A small model that answers yes/no questions on an image's attributes, trained from scratch.
Model: 64-pixel images, encoder width 384, fusion encoder layers 7.
Data: trained on telescope images of galaxies (Galaxy Zoo DECaLS), 88335 training examples, 17.5 epochs.
Rows from block 2 of the fusion encoder of a small model that answers yes/no questions on an image's attributes, named by matrix and row number. Rows with one number belong to one neuron. Each number is 50 + 12 x the weight over its row's rms, rounded and kept within 0 to 99. All counts start at 0.
After each neuron's rows are labels from the 100 texts, of 14976, where the neuron reaches its highest value: "tokens" is the input token at the peak. Only what is clearly more common there than usual is listed. The data: telescope images of galaxies (Galaxy Zoo DECaLS).
# fc1: MLP up (fusion_encoder.blocks.2.mlp.fc1.weight, 1536x384), inputs 0-127
# fc2: MLP down (fusion_encoder.blocks.2.mlp.fc2.weight, 384x1536, transposed), outputs 0-127

fc1.479:32 63 50 67 43 56 44 46 53 82 53 40 25 35 39 59 62 51 52 63 55 39 67 50 57 62 57 44 56 59 57 79 59 46 46 60 58 58 24 62 57 56 46 62 52 55 40 62 36 72 38 29 49 76 58 39 50 73 47 39 46 56 50 63 57 38 33 48 61 56 56 37 58 39 54 26 57 56 50 59 32 18 45 36 54 67 69 60 48 30 52 38 66 59 38 49 55 47 52 64 55 44 42 49 53 44 33 52 43 77 29 35 72 42 48 55 55 66 63 55 53 39 57 61 53 38 32 53
fc2.479:38 49 39 55 45 63 41 42 57 48 49 54 78 37 34 38 69 32 61 47 43 45 68 41 45 55 50 64 60 59 32 47 64 75 51 65 41 54 52 38 29 32 47 49 71 56 36 68 66 51 47 68 53 65 67 63 43 51 58 49 59 47 54 48 66 57 44 39 47 49 59 82 65 41 38 63 40 43 44 46 34 36 48 44 67 59 21 55 42 30 55 38 77 21 42 54 57 50 52 27 50 44 22 57 29 44 36 50 48 61 56 48 60 43 58 42 32 47 36 43 50 57 63 60 43 75 30 60
tokens: "spiral arms: no"; "bar: no"; "bulge size: moderate"

fc1.616:39 37 44 62 39 49 30 58 51 56 38 58 35 69 36 45 49 64 66 54 46 53 53 50 55 66 54 47 54 29 49 40 45 52 43 48 53 54 68 70 47 51 53 28 38 73 43 27 55 55 41 45 35 52 42 53 45 71 48 50 55 49 37 39 46 70 61 33 42 39 56 67 39 35 47 41 46 42 31 52 64 49 55 32 63 75 27 38 54 49 30 43 53 49 60 50 34 70 65 71 56 63 55 50 56 53 43 58 82 59 52 47 54 45 52 33 58 60 37 69 68 73 63 56 28 48 44 38
fc2.616:67 41 52 35 54 53 59 71 49 55 39 57 51 53 41 68 38 60 37 75 42 48 65 41 44 55 47 55 62 32 25 57 41 76 33 40 60 36 30 58 45 43 43 35 33 63 55 38 60 51 53 46 69 50 59 52 41 66 48 52 41 54 33 40 50 54 68 42 61 55 61 50 44 59 55 50 50 38 51 37 48 61 47 60 44 56 53 48 59 52 55 48 09 39 36 61 39 59 48 42 69 51 57 49 63 65 50 52 56 68 48 54 30 54 56 41 23 53 57 52 39 25 66 24 46 60 52 59
tokens: "shape: smooth"

fc1.257:44 72 64 47 37 53 50 55 49 54 47 60 40 67 41 44 47 93 61 53 58 66 54 49 37 60 54 46 45 66 68 47 52 57 64 56 60 54 61 51 47 58 44 65 38 59 49 32 47 53 48 63 37 51 45 47 30 57 41 40 51 45 44 57 47 65 37 63 52 55 51 52 62 46 50 48 45 54 36 72 41 72 50 77 60 63 61 49 43 60 48 35 24 34 65 43 42 49 71 56 47 54 27 39 74 51 51 69 55 47 42 55 55 60 54 39 55 60 30 36 67 45 58 43 48 44 55 66
fc2.257:51 34 43 52 45 76 31 67 55 61 40 25 52 53 49 63 47 50 48 67 50 49 33 59 50 57 42 45 44 29 34 53 24 58 56 60 63 44 57 39 35 36 47 47 51 45 32 41 49 50 62 50 62 51 39 56 31 49 53 54 45 49 57 66 30 43 52 75 39 37 53 27 61 42 44 40 52 52 67 39 43 43 40 56 54 72 51 68 60 44 34 63 26 42 59 37 68 39 62 56 46 50 39 84 58 59 79 40 41 52 40 33 61 76 42 58 40 56 38 59 60 49 47 67 39 41 44 64
tokens: "roundness: round"

fc1.77:36 51 38 53 52 39 51 55 44 62 64 65 60 26 35 50 56 67 40 57 45 56 47 36 45 48 48 52 40 42 22 50 30 40 47 44 53 32 41 62 63 60 49 63 49 78 27 51 72 66 82 35 48 54 79 78 51 66 58 41 71 63 42 52 25 39 45 34 52 39 50 32 39 47 49 39 62 54 49 70 49 35 63 56 49 55 53 81 58 42 51 31 79 58 43 54 32 43 77 63 17 43 53 34 51 53 58 79 77 55 37 31 51 50 44 54 55 59 62 52 65 60 31 31 40 54 49 42
fc2.77:37 59 50 60 48 56 52 48 51 38 44 53 63 36 48 36 72 52 42 38 23 44 47 49 40 30 62 46 40 58 49 37 42 47 23 48 64 52 34 40 61 51 43 47 75 61 54 38 53 60 57 39 52 35 50 52 48 54 46 42 58 61 48 50 43 42 57 32 48 29 41 53 48 86 55 43 75 61 32 54 53 74 43 47 35 56 51 54 53 43 57 66 54 72 36 47 35 51 52 38 43 33 47 53 44 59 60 62 70 46 61 48 37 40 56 70 48 49 24 45 54 50 34 46 16 59 45 39
tokens: "shape: smooth"

fc1.721:57 46 50 54 54 66 59 45 47 59 62 66 45 62 64 55 52 51 61 24 49 59 57 55 68 45 37 42 47 48 40 67 53 51 56 49 49 37 56 41 54 45 38 33 50 43 35 46 54 33 55 47 57 35 62 43 48 78 82 53 47 63 53 42 73 55 65 50 58 51 38 72 57 20 36 54 47 77 52 42 48 34 49 56 58 52 55 51 54 66 45 32 66 55 49 63 52 33 45 29 59 65 66 33 40 28 51 69 61 59 65 40 56 29 47 66 45 65 32 54 47 51 37 34 59 53 65 28
fc2.721:59 32 80 49 43 57 55 47 66 65 51 55 33 46 50 67 37 36 37 35 35 64 41 35 31 42 46 51 45 32 51 45 60 36 44 51 56 49 27 78 27 63 51 48 63 64 46 43 43 44 60 46 48 48 49 26 29 51 54 40 54 39 47 30 64 57 47 54 46 45 45 76 45 56 44 49 41 54 67 31 49 41 53 63 54 57 44 58 44 62 55 48 44 48 31 54 52 60 36 50 57 58 77 46 25 50 57 59 53 48 52 49 38 41 61 36 43 43 41 37 56 46 47 50 56 56 44 37
tokens: "shape: smooth"; "shape: featured or disk"; "merging: minor disturbance"

fc1.624:70 50 49 57 45 46 52 44 66 48 55 47 45 54 65 57 69 41 56 81 53 44 49 51 59 38 51 50 52 47 36 62 60 61 63 49 46 58 29 55 42 34 40 37 50 50 38 29 55 45 69 50 39 61 50 48 60 51 34 55 39 64 47 58 60 43 45 42 75 48 35 70 37 33 74 79 55 34 61 45 47 44 67 57 55 53 57 44 41 44 25 49 55 49 37 38 54 58 45 54 52 33 49 57 53 59 53 81 57 72 52 54 53 44 65 45 73 48 27 45 58 43 28 54 43 54 70 41
fc2.624:53 63 53 41 55 54 44 65 77 52 64 64 49 29 47 48 38 39 33 47 76 54 59 65 57 65 58 60 53 60 46 52 60 32 65 76 37 30 47 50 58 49 43 42 65 57 23 53 52 46 58 48 59 36 58 66 30 48 52 28 57 48 48 46 39 41 40 44 55 56 51 73 52 57 53 56 49 31 43 50 55 46 67 51 61 51 61 35 32 44 40 62 23 56 44 51 52 44 21 39 53 32 47 56 47 49 81 39 42 33 38 42 53 49 22 63 47 43 56 58 51 46 63 67 69 34 64 56
tokens: "shape: smooth"

fc1.10:51 38 45 74 53 70 45 71 70 55 59 60 34 62 55 48 51 32 66 47 64 70 61 44 55 66 57 53 68 55 32 62 63 39 57 48 28 69 63 24 32 55 45 46 57 45 33 51 46 53 53 49 65 58 68 75 46 83 41 55 62 47 39 58 54 60 33 40 60 53 54 60 66 49 50 54 50 39 46 65 42 41 60 50 70 43 54 57 56 50 49 45 38 63 29 71 40 46 50 37 65 67 56 49 31 66 66 53 51 69 42 62 52 45 44 54 52 68 31 46 46 20 58 51 29 59 34 68
fc2.10:68 55 47 53 64 48 36 45 43 59 60 49 45 32 28 43 63 43 30 27 31 29 24 43 45 69 66 42 29 56 28 39 53 69 46 40 68 46 36 72 49 49 56 45 43 42 51 84 52 77 62 48 52 50 48 59 59 52 61 46 32 48 44 37 47 33 72 47 41 56 43 47 47 55 62 50 41 63 39 60 58 42 53 43 44 73 45 45 52 23 54 56 76 44 55 50 61 42 36 42 53 29 39 52 63 58 52 49 50 40 55 20 31 41 39 43 58 46 49 48 49 73 43 49 40 50 53 66
tokens: "shape: smooth"; "merging: none"

fc1.69:32 51 59 43 55 66 42 58 18 52 45 32 54 33 33 39 66 39 40 33 26 55 59 63 50 46 51 35 62 44 77 62 45 59 58 56 60 47 32 64 67 48 35 51 57 66 62 62 46 57 47 47 61 52 42 44 59 50 34 47 50 52 35 57 47 75 43 49 46 38 44 46 23 69 40 33 53 15 39 62 66 42 44 70 40 42 44 73 61 52 44 65 58 46 78 50 41 29 74 39 53 48 62 51 42 44 48 43 58 67 51 45 51 41 38 42 54 53 39 72 47 60 43 42 63 55 36 53
fc2.69:37 39 41 54 48 62 62 50 47 43 27 52 53 33 75 59 55 52 45 45 48 38 40 46 39 35 47 51 44 55 35 57 56 52 39 50 57 39 49 48 49 28 55 61 20 49 51 58 73 59 71 63 29 45 55 53 53 63 38 30 50 50 57 78 49 78 40 59 22 55 44 50 37 49 62 61 45 50 32 43 54 61 52 63 56 41 71 42 47 63 79 67 59 29 54 25 40 59 72 52 41 53 60 21 55 66 55 63 52 46 39 71 31 42 59 49 62 49 58 57 41 64 65 67 45 76 47 56
tokens: "spiral arms: no"; "shape: featured or disk"; "bar: no"

fc1.496:45 53 75 53 50 50 53 58 61 57 55 52 58 35 47 57 39 74 35 53 54 36 62 59 43 47 53 43 43 68 77 50 47 56 49 53 47 82 08 51 32 30 46 40 41 65 50 54 37 54 31 44 70 40 41 45 57 44 57 54 62 59 52 55 54 75 49 36 43 52 46 39 34 47 71 55 49 78 51 49 45 36 39 58 37 58 46 53 62 58 53 34 47 51 54 55 42 30 58 47 57 53 36 54 30 39 63 36 50 52 67 50 39 48 35 60 34 60 56 59 31 48 48 59 65 68 49 46
fc2.496:43 49 58 56 62 35 53 35 34 45 73 53 37 63 58 47 53 57 44 39 49 33 65 67 44 55 39 39 53 38 53 53 55 35 68 50 29 62 47 51 34 36 62 61 52 39 46 52 61 36 78 73 36 35 57 60 50 60 52 43 47 44 33 67 52 43 56 58 53 73 44 45 64 39 75 61 56 48 56 34 61 63 66 33 47 52 58 63 34 48 17 53 45 38 35 41 52 50 33 49 34 63 62 47 77 62 51 52 41 30 26 60 53 48 38 68 47 75 57 43 56 46 46 44 40 59 51 58
tokens: "spiral arms: no"; "bar: no"

fc1.314:56 59 59 55 28 45 41 45 34 56 70 58 42 34 42 40 38 72 61 49 55 69 44 70 77 37 67 58 58 66 31 62 45 51 43 61 63 42 17 59 26 23 43 55 51 57 56 66 54 40 44 57 40 25 35 57 29 59 36 51 46 52 45 67 33 29 31 59 71 30 58 31 42 44 46 58 36 43 52 58 51 38 43 68 47 54 59 51 60 56 56 46 57 32 46 37 49 52 49 49 55 62 64 49 44 64 48 33 36 44 42 56 64 45 45 42 58 35 42 37 58 54 37 32 64 49 64 44
fc2.314:65 56 60 59 58 35 61 40 46 43 31 55 66 61 59 43 42 48 55 57 45 33 52 62 41 54 52 45 57 45 57 42 46 47 49 52 57 71 60 71 40 70 63 42 51 56 49 58 36 40 41 49 36 45 60 61 77 75 29 53 63 52 47 63 59 51 54 70 35 67 55 37 65 42 54 48 52 57 52 59 36 37 45 42 48 66 63 49 57 33 53 43 60 39 63 65 52 25 42 57 34 42 51 44 44 40 54 61 45 45 60 74 33 70 60 56 51 35 54 52 71 59 40 29 33 35 60 37
tokens: "spiral arms: no"; "bulge size: moderate"; "bulge size: large"

fc1.83:46 54 62 70 39 27 37 43 46 39 72 61 42 53 64 64 58 48 62 52 37 55 34 51 45 50 46 41 52 62 54 71 46 63 65 55 45 68 49 38 24 54 57 57 35 34 52 44 53 56 43 44 44 57 74 62 66 68 35 68 48 46 63 51 63 61 59 52 47 64 58 51 58 56 61 68 52 17 30 54 75 50 27 69 58 54 50 53 42 51 34 48 44 47 54 55 45 41 51 56 51 48 23 25 47 43 39 58 45 52 35 42 44 48 55 60 50 52 51 58 61 26 31 50 71 73 29 52
fc2.83:42 45 34 58 53 28 52 57 47 49 49 58 51 60 42 43 58 37 48 57 49 44 47 43 51 35 52 59 42 66 47 48 46 62 47 62 55 74 35 57 67 50 58 36 41 36 51 35 92 62 51 34 46 38 62 45 56 64 54 48 58 42 74 39 43 62 38 41 65 40 64 62 64 54 52 55 50 29 55 70 34 50 32 56 50 53 47 55 66 22 50 56 56 47 39 74 29 16 52 39 34 45 29 49 49 49 35 41 49 53 61 63 54 63 73 59 36 48 30 54 48 48 40 24 59 68 30 53
tokens: "spiral arms: no"

fc1.356:42 48 31 37 65 49 46 43 48 25 57 58 45 74 70 46 55 58 65 38 50 58 58 39 36 36 63 66 56 59 30 52 67 60 35 62 36 51 60 55 37 57 57 56 59 30 46 45 58 61 46 44 63 46 56 41 66 49 53 51 36 47 75 56 59 43 33 57 47 66 70 66 61 40 57 54 62 62 38 58 69 72 39 83 59 47 58 60 57 20 53 65 45 50 71 62 38 64 59 56 66 59 62 25 49 56 58 51 23 52 43 77 41 42 38 32 51 56 48 42 41 50 56 24 43 55 52 66
fc2.356:38 44 60 55 40 44 50 55 61 48 70 68 50 67 28 46 41 59 60 69 46 54 22 50 60 58 38 43 26 46 49 44 55 65 47 30 42 36 47 46 52 70 33 83 50 62 61 52 37 51 42 42 59 59 47 45 72 73 54 48 44 84 53 53 53 54 67 45 46 40 30 34 59 57 51 47 49 46 54 56 57 30 48 40 61 39 58 50 43 36 51 62 51 32 74 29 32 38 64 49 29 56 66 50 33 54 47 33 28 52 60 33 79 55 69 43 63 31 48 53 47 61 47 42 59 36 75 40
tokens: "roundness: round"