config = dict(
    model="model that answers yes/no questions on an image's attributes",
    image_size=64,
    encoder_layers=6,
    fusion_encoder_layers=7,
    fusion_encoder_norm_position='pre',
    fusion_encoder_head_dim=32,
    fusion_encoder_parallel_block=False,
    fusion_encoder_positions='sincos',
    momentum=0.98,
    max_steps=12100,
    warmup_steps=2420,
)
Rows from block 2 of the image encoder of a small model that answers yes/no questions on an image's attributes, named by matrix and row number. Rows with one number belong to one neuron. Each number is 50 + 10 x the weight over its row's rms, rounded and kept within 0 to 99. All counts start at 0.
After each neuron's rows are labels from the 100 images, of 14976, where the neuron reaches its largest size: "patch colour" is the nearest of a few named colours to the mean colour under the peak. Only what is clearly more common there than usual is listed. The data: telescope images of galaxies (Galaxy Zoo DECaLS).
# u: gMLP up (value half) (encoder.blocks.2.mixer.u.weight, 768x384), inputs 96-191
# v: gMLP up (gate half) (encoder.blocks.2.mixer.v.weight, 768x384), inputs 96-191
# out: gMLP down (encoder.blocks.2.mixer.out.weight, 384x768, transposed), outputs 96-191

u.224:40 57 50 52 38 50 59 51 54 57 51 46 56 62 49 51 57 44 59 64 56 44 36 59 47 64 51 48 31 39 51 33 62 55 40 49 57 37 43 49 50 40 52 44 62 44 50 49 48 58 25 60 54 52 29 34 50 50 44 39 42 56 39 51 46 37 45 45 44 33 43 65 37 36 56 33 73 39 52 47 47 77 67 51 48 61 53 34 33 47 44 43 48 65 28 58
v.224:47 38 46 57 39 48 46 59 55 50 47 45 73 66 48 45 49 35 64 69 58 65 43 43 43 66 39 67 55 45 54 54 53 49 51 49 63 40 54 49 64 49 53 30 42 55 36 38 56 60 50 55 46 43 56 39 44 49 51 64 67 44 40 57 45 46 29 50 27 52 58 40 60 40 70 59 43 49 66 41 62 53 42 57 49 51 55 41 44 38 47 42 48 41 54 59
out.224:40 47 50 40 51 28 33 64 57 58 46 38 42 44 43 54 37 48 52 49 67 54 55 56 56 44 58 43 57 57 48 47 68 40 57 55 44 46 36 43 47 63 65 45 33 57 51 57 45 41 50 54 69 46 64 63 50 63 54 63 44 42 56 54 54 59 45 47 41 44 60 41 56 66 42 53 58 57 49 48 51 59 44 58 46 44 44 60 58 57 70 75 52 59 61 55
patch colour: grey

u.259:56 43 51 54 40 48 51 42 65 51 42 64 54 59 88 44 48 43 47 42 41 44 49 54 43 48 46 47 39 44 40 64 44 58 52 36 60 41 53 31 53 50 66 41 45 50 62 56 51 53 52 50 51 55 37 51 46 47 54 39 65 45 74 44 61 58 58 47 56 43 35 56 59 42 40 51 48 56 30 54 46 72 60 53 33 54 51 54 58 50 46 55 49 44 59 61
v.259:45 46 50 56 46 48 55 40 60 33 46 56 61 38 50 41 47 54 50 52 64 56 35 57 60 58 60 54 36 28 53 66 48 48 47 56 53 56 47 52 57 51 30 38 48 55 57 32 38 27 42 42 51 34 56 27 70 60 43 51 49 68 40 47 65 44 58 60 50 41 42 46 45 50 43 47 56 48 43 52 53 71 45 59 76 41 33 39 50 46 69 60 52 57 39 56
out.259:40 39 57 63 44 54 41 48 41 43 54 63 33 42 38 67 38 45 47 56 69 57 66 44 48 37 53 55 48 42 45 42 56 54 40 61 47 50 48 42 44 38 58 43 31 54 56 64 41 52 45 75 49 69 40 56 51 67 61 57 66 57 31 48 49 62 52 54 51 49 56 30 56 53 42 41 58 51 51 52 42 41 57 52 59 48 47 51 46 47 43 49 58 44 44 43
patch colour: brown; grey

u.681:41 58 59 46 52 35 48 38 33 36 52 58 32 55 53 54 47 58 48 30 38 50 47 62 40 54 53 46 57 42 35 51 45 57 59 38 54 49 51 62 45 57 55 61 71 42 56 54 54 36 44 55 44 50 50 58 50 64 37 60 51 51 33 49 64 58 47 27 26 64 44 57 42 48 67 67 51 31 49 50 53 45 50 54 43 47 57 38 56 52 38 41 49 59 23 56
v.681:43 37 32 58 42 45 61 50 36 54 41 46 52 43 70 42 42 62 47 38 57 53 49 37 54 42 65 50 42 41 30 43 58 32 46 42 51 50 48 31 59 48 73 46 64 54 51 44 65 62 70 54 35 43 62 49 38 65 49 54 43 46 52 30 52 51 32 52 46 50 45 54 51 50 74 31 58 54 57 61 52 39 49 44 39 56 52 45 28 65 63 39 47 57 55 64
out.681:66 46 52 45 60 47 43 54 46 53 59 42 36 62 61 63 43 43 31 46 41 49 44 53 58 61 44 60 60 60 49 58 56 62 50 49 43 39 49 52 45 43 65 48 65 39 41 51 45 80 49 46 38 47 40 52 53 52 44 51 61 47 50 59 58 43 36 43 36 41 49 31 57 55 56 38 64 56 45 42 46 42 51 48 55 64 47 65 44 42 45 70 51 40 59 47
patch colour: brown; grey

u.641:48 40 53 47 53 50 44 48 47 50 54 52 53 60 57 51 53 41 50 37 35 41 39 54 37 34 53 54 51 60 55 47 35 49 47 53 39 58 64 59 52 65 45 46 65 49 40 42 43 39 64 52 50 69 52 57 65 34 57 59 33 47 61 57 43 55 37 49 28 58 56 44 44 50 40 46 40 48 65 47 31 54 48 40 45 53 41 49 65 60 34 62 48 69 41 40
v.641:47 53 51 48 42 44 50 44 34 38 40 60 49 54 46 55 60 42 58 48 60 48 49 39 65 59 81 38 46 63 48 25 41 53 49 55 41 66 47 59 60 47 48 61 57 44 73 42 55 45 39 48 52 62 68 56 43 49 65 47 57 39 43 37 42 57 46 48 62 41 42 46 48 44 38 37 57 56 44 62 65 49 55 35 53 36 45 34 57 52 40 45 56 41 51 37
out.641:43 49 54 52 62 47 44 49 50 65 48 53 44 59 57 41 70 49 55 60 37 55 62 56 46 54 40 58 33 61 57 49 51 35 49 57 46 36 45 43 55 45 48 68 46 35 60 53 54 50 37 40 69 35 61 59 28 61 48 63 55 41 47 56 32 54 45 46 54 45 53 49 58 58 57 39 48 46 20 47 57 48 43 50 57 48 58 43 41 54 45 45 39 53 57 54
patch colour: brown; grey

u.752:45 53 69 57 66 60 62 56 51 70 46 56 65 50 52 44 61 57 69 48 57 66 36 43 40 44 55 65 53 50 58 63 46 70 47 66 37 43 42 67 54 62 53 40 50 61 63 45 61 44 58 38 54 58 45 54 48 40 63 55 49 50 46 55 49 45 45 39 68 45 39 62 46 45 39 47 63 48 45 63 55 55 44 45 61 29 62 59 47 42 41 18 40 58 45 57
v.752:53 51 59 51 53 53 47 70 28 48 63 48 39 47 43 71 56 31 51 46 70 66 49 45 67 33 70 68 33 50 43 56 61 62 44 33 63 47 60 53 39 44 65 55 42 36 65 46 58 60 44 54 40 38 60 58 53 52 69 56 39 61 44 41 39 41 48 69 65 48 58 44 59 40 42 47 45 42 60 55 63 58 56 44 54 30 53 57 69 59 45 47 36 32 43 45
out.752:56 54 34 52 57 45 50 78 46 48 41 54 42 39 42 44 51 48 50 28 63 53 48 58 60 58 54 63 31 64 52 52 56 44 49 35 68 65 62 53 45 59 45 37 52 29 62 49 52 63 63 45 35 38 61 62 51 53 59 59 58 54 40 60 75 54 56 64 52 40 57 44 54 52 57 48 48 41 47 61 40 63 38 39 58 33 55 58 46 39 42 50 67 60 53 37
patch colour: brown

u.391:55 37 36 48 44 33 39 64 52 55 34 38 37 57 53 52 63 44 48 56 68 41 40 44 52 39 42 44 55 48 52 64 54 40 50 47 44 58 50 49 54 46 58 42 59 54 40 46 29 59 57 60 47 33 45 64 50 37 52 54 51 52 54 53 52 34 52 54 33 62 53 72 56 41 46 53 53 41 65 48 59 38 52 45 52 44 45 66 40 45 51 49 64 44 26 65
v.391:42 54 45 52 59 36 54 45 51 55 55 55 41 43 46 33 40 39 54 57 41 51 40 35 63 51 60 54 59 45 55 44 68 59 66 58 60 22 35 62 43 42 60 40 60 39 41 44 59 55 49 48 41 38 70 41 44 46 43 62 51 52 51 49 62 53 39 47 46 44 57 41 58 64 57 46 47 58 38 45 56 49 52 61 47 44 59 32 49 49 60 44 68 48 52 47
out.391:48 41 69 40 65 64 33 57 44 69 53 48 53 55 50 59 61 50 56 39 49 45 35 64 34 63 52 61 35 45 45 60 24 46 35 49 35 56 29 54 51 54 63 60 44 48 49 47 53 58 35 44 45 78 64 45 60 56 39 40 28 35 41 63 50 71 45 47 45 46 48 50 48 41 59 55 56 41 51 45 68 61 48 59 63 33 44 58 42 31 56 55 49 54 64 63
patch colour: grey; brown

u.233:57 65 50 30 58 66 48 57 48 57 51 45 39 52 55 55 48 54 46 67 52 53 71 58 49 48 59 52 41 44 61 57 42 59 38 55 60 65 40 52 47 37 42 35 49 41 55 60 49 58 51 59 71 56 63 66 41 59 49 50 44 24 63 38 32 69 60 61 57 54 48 52 47 36 48 56 71 53 51 41 45 48 52 53 16 19 45 50 49 44 54 45 55 50 34 53
v.233:53 56 62 43 49 44 67 43 74 51 45 62 45 51 55 28 37 55 42 56 61 46 58 34 43 59 58 43 51 45 54 58 58 71 47 54 46 40 44 54 52 43 36 59 34 52 50 32 41 46 29 50 28 52 48 58 57 51 43 26 49 59 37 49 54 42 55 59 54 52 52 41 52 51 51 25 47 47 45 78 41 59 46 56 70 44 68 27 63 51 56 62 47 56 64 62
out.233:41 41 58 45 46 49 40 38 51 52 61 48 69 40 41 37 51 52 32 41 51 43 45 53 49 50 71 50 55 71 43 43 38 47 51 35 49 58 42 38 51 57 36 58 55 65 58 48 49 34 48 38 58 57 80 57 45 46 51 47 43 65 53 40 53 24 68 46 53 42 53 57 58 53 49 45 68 64 39 47 47 64 47 51 45 59 58 36 64 50 57 67 46 48 38 50
patch colour: grey

u.429:63 50 46 56 46 75 55 41 57 43 46 59 56 41 48 42 59 37 39 64 71 41 58 47 65 40 56 71 41 49 55 57 58 54 52 44 65 52 70 33 62 68 55 43 51 50 40 44 54 64 49 43 49 35 60 56 52 44 59 49 60 49 52 50 48 37 55 49 49 51 34 50 54 46 28 47 38 34 39 45 40 51 41 41 40 55 42 53 51 72 41 60 69 55 40 68
v.429:49 65 62 58 53 44 59 39 63 52 33 56 48 60 41 39 58 41 35 42 32 50 53 66 36 51 59 53 59 63 54 54 56 41 55 58 68 54 55 35 70 63 64 60 57 62 38 43 53 56 45 62 48 49 55 67 49 46 86 45 40 53 42 53 41 39 60 51 37 80 39 54 41 47 66 59 56 49 44 51 47 59 46 53 49 58 40 48 61 60 50 47 47 63 60 46
out.429:41 60 46 46 48 38 57 63 40 62 38 44 46 50 45 67 61 61 48 41 53 59 28 57 54 59 54 45 50 58 56 43 47 48 48 59 44 46 65 57 38 56 40 57 51 48 57 58 40 35 45 42 63 45 35 60 58 75 38 50 40 43 41 47 56 58 60 49 41 37 58 56 63 48 31 59 44 45 43 56 50 43 33 54 55 33 47 46 43 51 37 63 48 49 37 45
patch colour: brown; grey

u.365:42 44 37 67 26 50 55 33 55 38 58 56 46 60 61 48 54 65 61 42 57 35 60 60 49 54 51 59 61 51 70 47 65 29 36 60 69 57 37 40 45 58 58 44 51 60 42 39 52 54 45 52 50 54 49 48 48 61 57 54 45 45 46 49 51 49 58 56 38 34 58 52 51 35 53 39 27 63 58 44 44 45 63 73 49 49 61 58 51 48 56 62 52 56 49 44
v.365:47 49 56 58 57 42 36 41 55 50 48 47 51 67 57 48 39 60 40 47 46 26 46 54 46 54 46 41 42 67 69 38 46 41 26 45 46 39 43 53 50 41 53 54 38 46 65 45 18 66 34 51 48 46 56 46 47 58 39 51 41 33 52 50 45 54 64 40 54 48 60 55 61 58 42 56 44 46 54 58 53 80 47 53 42 33 41 53 50 48 55 51 47 53 58 52
out.365:40 45 71 37 43 49 47 65 32 60 35 48 62 42 46 41 50 34 50 48 31 38 47 30 62 38 62 46 26 42 33 47 46 45 52 38 53 38 72 53 49 55 52 60 44 26 59 66 56 47 54 63 37 60 62 55 40 59 48 57 79 43 54 48 66 32 49 20 60 67 47 69 63 69 53 70 66 41 45 48 44 62 50 55 45 48 50 54 37 55 48 47 55 55 46 46
patch colour: grey; brown

u.381:53 53 52 49 62 42 34 64 58 57 24 43 49 70 47 58 56 62 56 55 52 35 58 30 58 46 55 53 46 51 46 56 52 51 61 55 34 44 63 45 47 44 40 39 49 60 32 63 53 49 50 40 58 44 59 35 65 74 41 64 41 52 45 30 50 44 65 74 48 47 47 39 39 41 35 53 55 50 59 61 44 60 70 42 49 37 50 39 46 48 62 35 63 63 53 35
v.381:51 54 43 54 66 50 38 44 63 54 47 65 52 42 49 32 36 47 37 63 65 57 38 55 46 64 46 59 49 57 57 37 50 42 53 59 43 61 50 37 53 37 44 44 37 43 47 44 45 62 48 48 58 41 54 63 44 53 45 57 58 50 57 53 46 49 47 69 55 53 44 75 30 55 53 68 42 59 51 59 59 53 42 26 42 41 34 39 53 45 53 54 33 45 42 53
out.381:52 66 42 58 44 63 46 63 62 53 59 49 54 73 46 41 63 56 55 41 46 26 36 53 44 53 59 58 59 56 40 52 67 36 77 45 47 59 40 48 44 55 56 52 41 63 50 59 52 49 55 45 36 63 46 49 59 44 38 52 49 37 59 48 63 15 49 35 35 28 49 45 63 41 44 48 54 65 51 51 45 26 44 48 49 36 57 53 52 24 56 37 60 51 37 55
patch colour: grey

u.471:43 51 45 41 56 46 41 47 68 60 35 30 60 33 38 65 45 56 50 33 41 44 35 47 57 48 61 59 53 51 69 54 54 57 43 45 37 50 55 51 48 54 67 62 44 46 37 48 70 34 37 43 52 43 41 38 48 40 53 50 33 58 41 59 61 52 70 57 43 31 59 37 50 56 51 73 47 67 43 40 44 49 37 53 47 67 41 46 59 55 39 34 51 49 64 63
v.471:47 53 62 34 65 45 67 66 35 47 59 48 39 52 57 63 39 53 58 42 48 51 50 56 62 67 59 37 52 62 50 43 47 43 39 65 66 46 34 48 59 46 69 46 46 53 57 44 45 56 59 66 54 62 52 45 44 50 63 37 37 49 49 43 57 40 62 56 59 59 44 62 51 71 68 56 57 51 48 44 55 53 37 34 42 64 38 54 52 50 53 76 54 52 72 50
out.471:41 47 60 63 47 63 51 38 54 56 50 76 72 41 58 35 47 44 55 44 44 58 55 46 66 46 64 39 64 40 55 42 43 32 50 61 49 46 40 65 39 46 35 48 30 53 51 66 50 29 45 54 62 48 50 61 56 56 50 50 59 46 76 54 46 39 49 36 47 53 63 34 41 52 65 56 36 68 58 51 32 45 42 44 56 35 49 54 55 26 38 43 75 54 49 44
patch colour: brown

u.459:58 44 63 56 63 33 45 58 52 51 47 65 41 66 68 35 54 53 56 38 54 57 34 35 32 46 45 39 35 78 51 50 40 55 33 57 35 35 47 60 58 54 55 55 37 51 74 39 58 54 38 55 49 39 48 36 63 41 51 36 53 43 49 51 53 56 54 54 53 24 56 36 25 54 63 34 50 45 56 73 38 62 51 44 54 54 40 57 45 48 50 45 32 57 43 50
v.459:43 47 29 40 48 50 52 53 39 54 31 52 58 39 64 41 38 34 34 44 55 46 47 45 44 50 43 49 57 54 51 45 45 48 47 35 59 53 42 42 54 48 49 45 40 55 51 42 63 45 59 46 39 72 37 63 54 52 41 44 51 51 37 39 47 44 50 44 59 35 54 66 53 50 59 62 36 68 47 36 47 46 39 44 68 45 51 58 49 43 47 64 48 42 53 54
out.459:35 46 50 36 56 47 70 66 46 51 58 67 40 55 38 59 46 32 43 47 53 48 57 68 49 48 57 34 51 56 48 45 39 58 66 44 50 64 69 31 33 71 48 48 53 49 55 53 36 60 44 65 51 46 43 36 50 62 50 51 53 62 38 54 57 54 41 55 58 60 65 63 62 67 51 43 50 55 65 52 49 48 53 51 45 52 43 43 54 58 55 55 39 47 35 44
patch colour: brown

u.482:51 63 65 46 50 62 50 53 32 39 61 69 53 41 60 54 58 46 48 50 45 42 46 40 39 51 44 32 47 70 47 40 47 59 53 50 47 63 42 43 38 58 63 50 63 52 54 54 48 62 58 45 49 70 57 51 52 53 51 50 58 32 60 45 37 64 47 35 39 54 54 66 56 34 56 57 62 64 41 45 40 34 57 46 56 45 53 73 42 43 53 44 48 59 56 36
v.482:59 38 48 50 43 41 42 35 65 45 40 50 46 50 60 57 53 47 56 43 55 53 53 44 76 47 40 45 43 59 80 57 44 45 55 45 59 60 37 40 66 48 53 64 52 51 53 36 46 55 64 60 47 47 51 39 41 43 54 35 58 56 51 54 45 49 75 38 59 37 48 38 57 58 40 51 52 40 35 31 60 43 38 63 36 53 44 67 62 63 54 42 61 47 47 60
out.482:52 45 51 54 47 53 40 48 52 41 53 50 65 52 33 39 47 63 55 64 42 51 60 50 53 56 64 59 44 35 41 21 43 44 47 43 59 51 46 63 67 51 47 42 55 47 56 47 26 48 33 46 50 33 44 52 55 51 55 43 48 69 65 68 42 42 55 56 50 32 39 74 46 44 49 63 49 50 28 38 50 71 40 35 48 52 35 62 61 64 54 71 38 30 43 56
patch colour: grey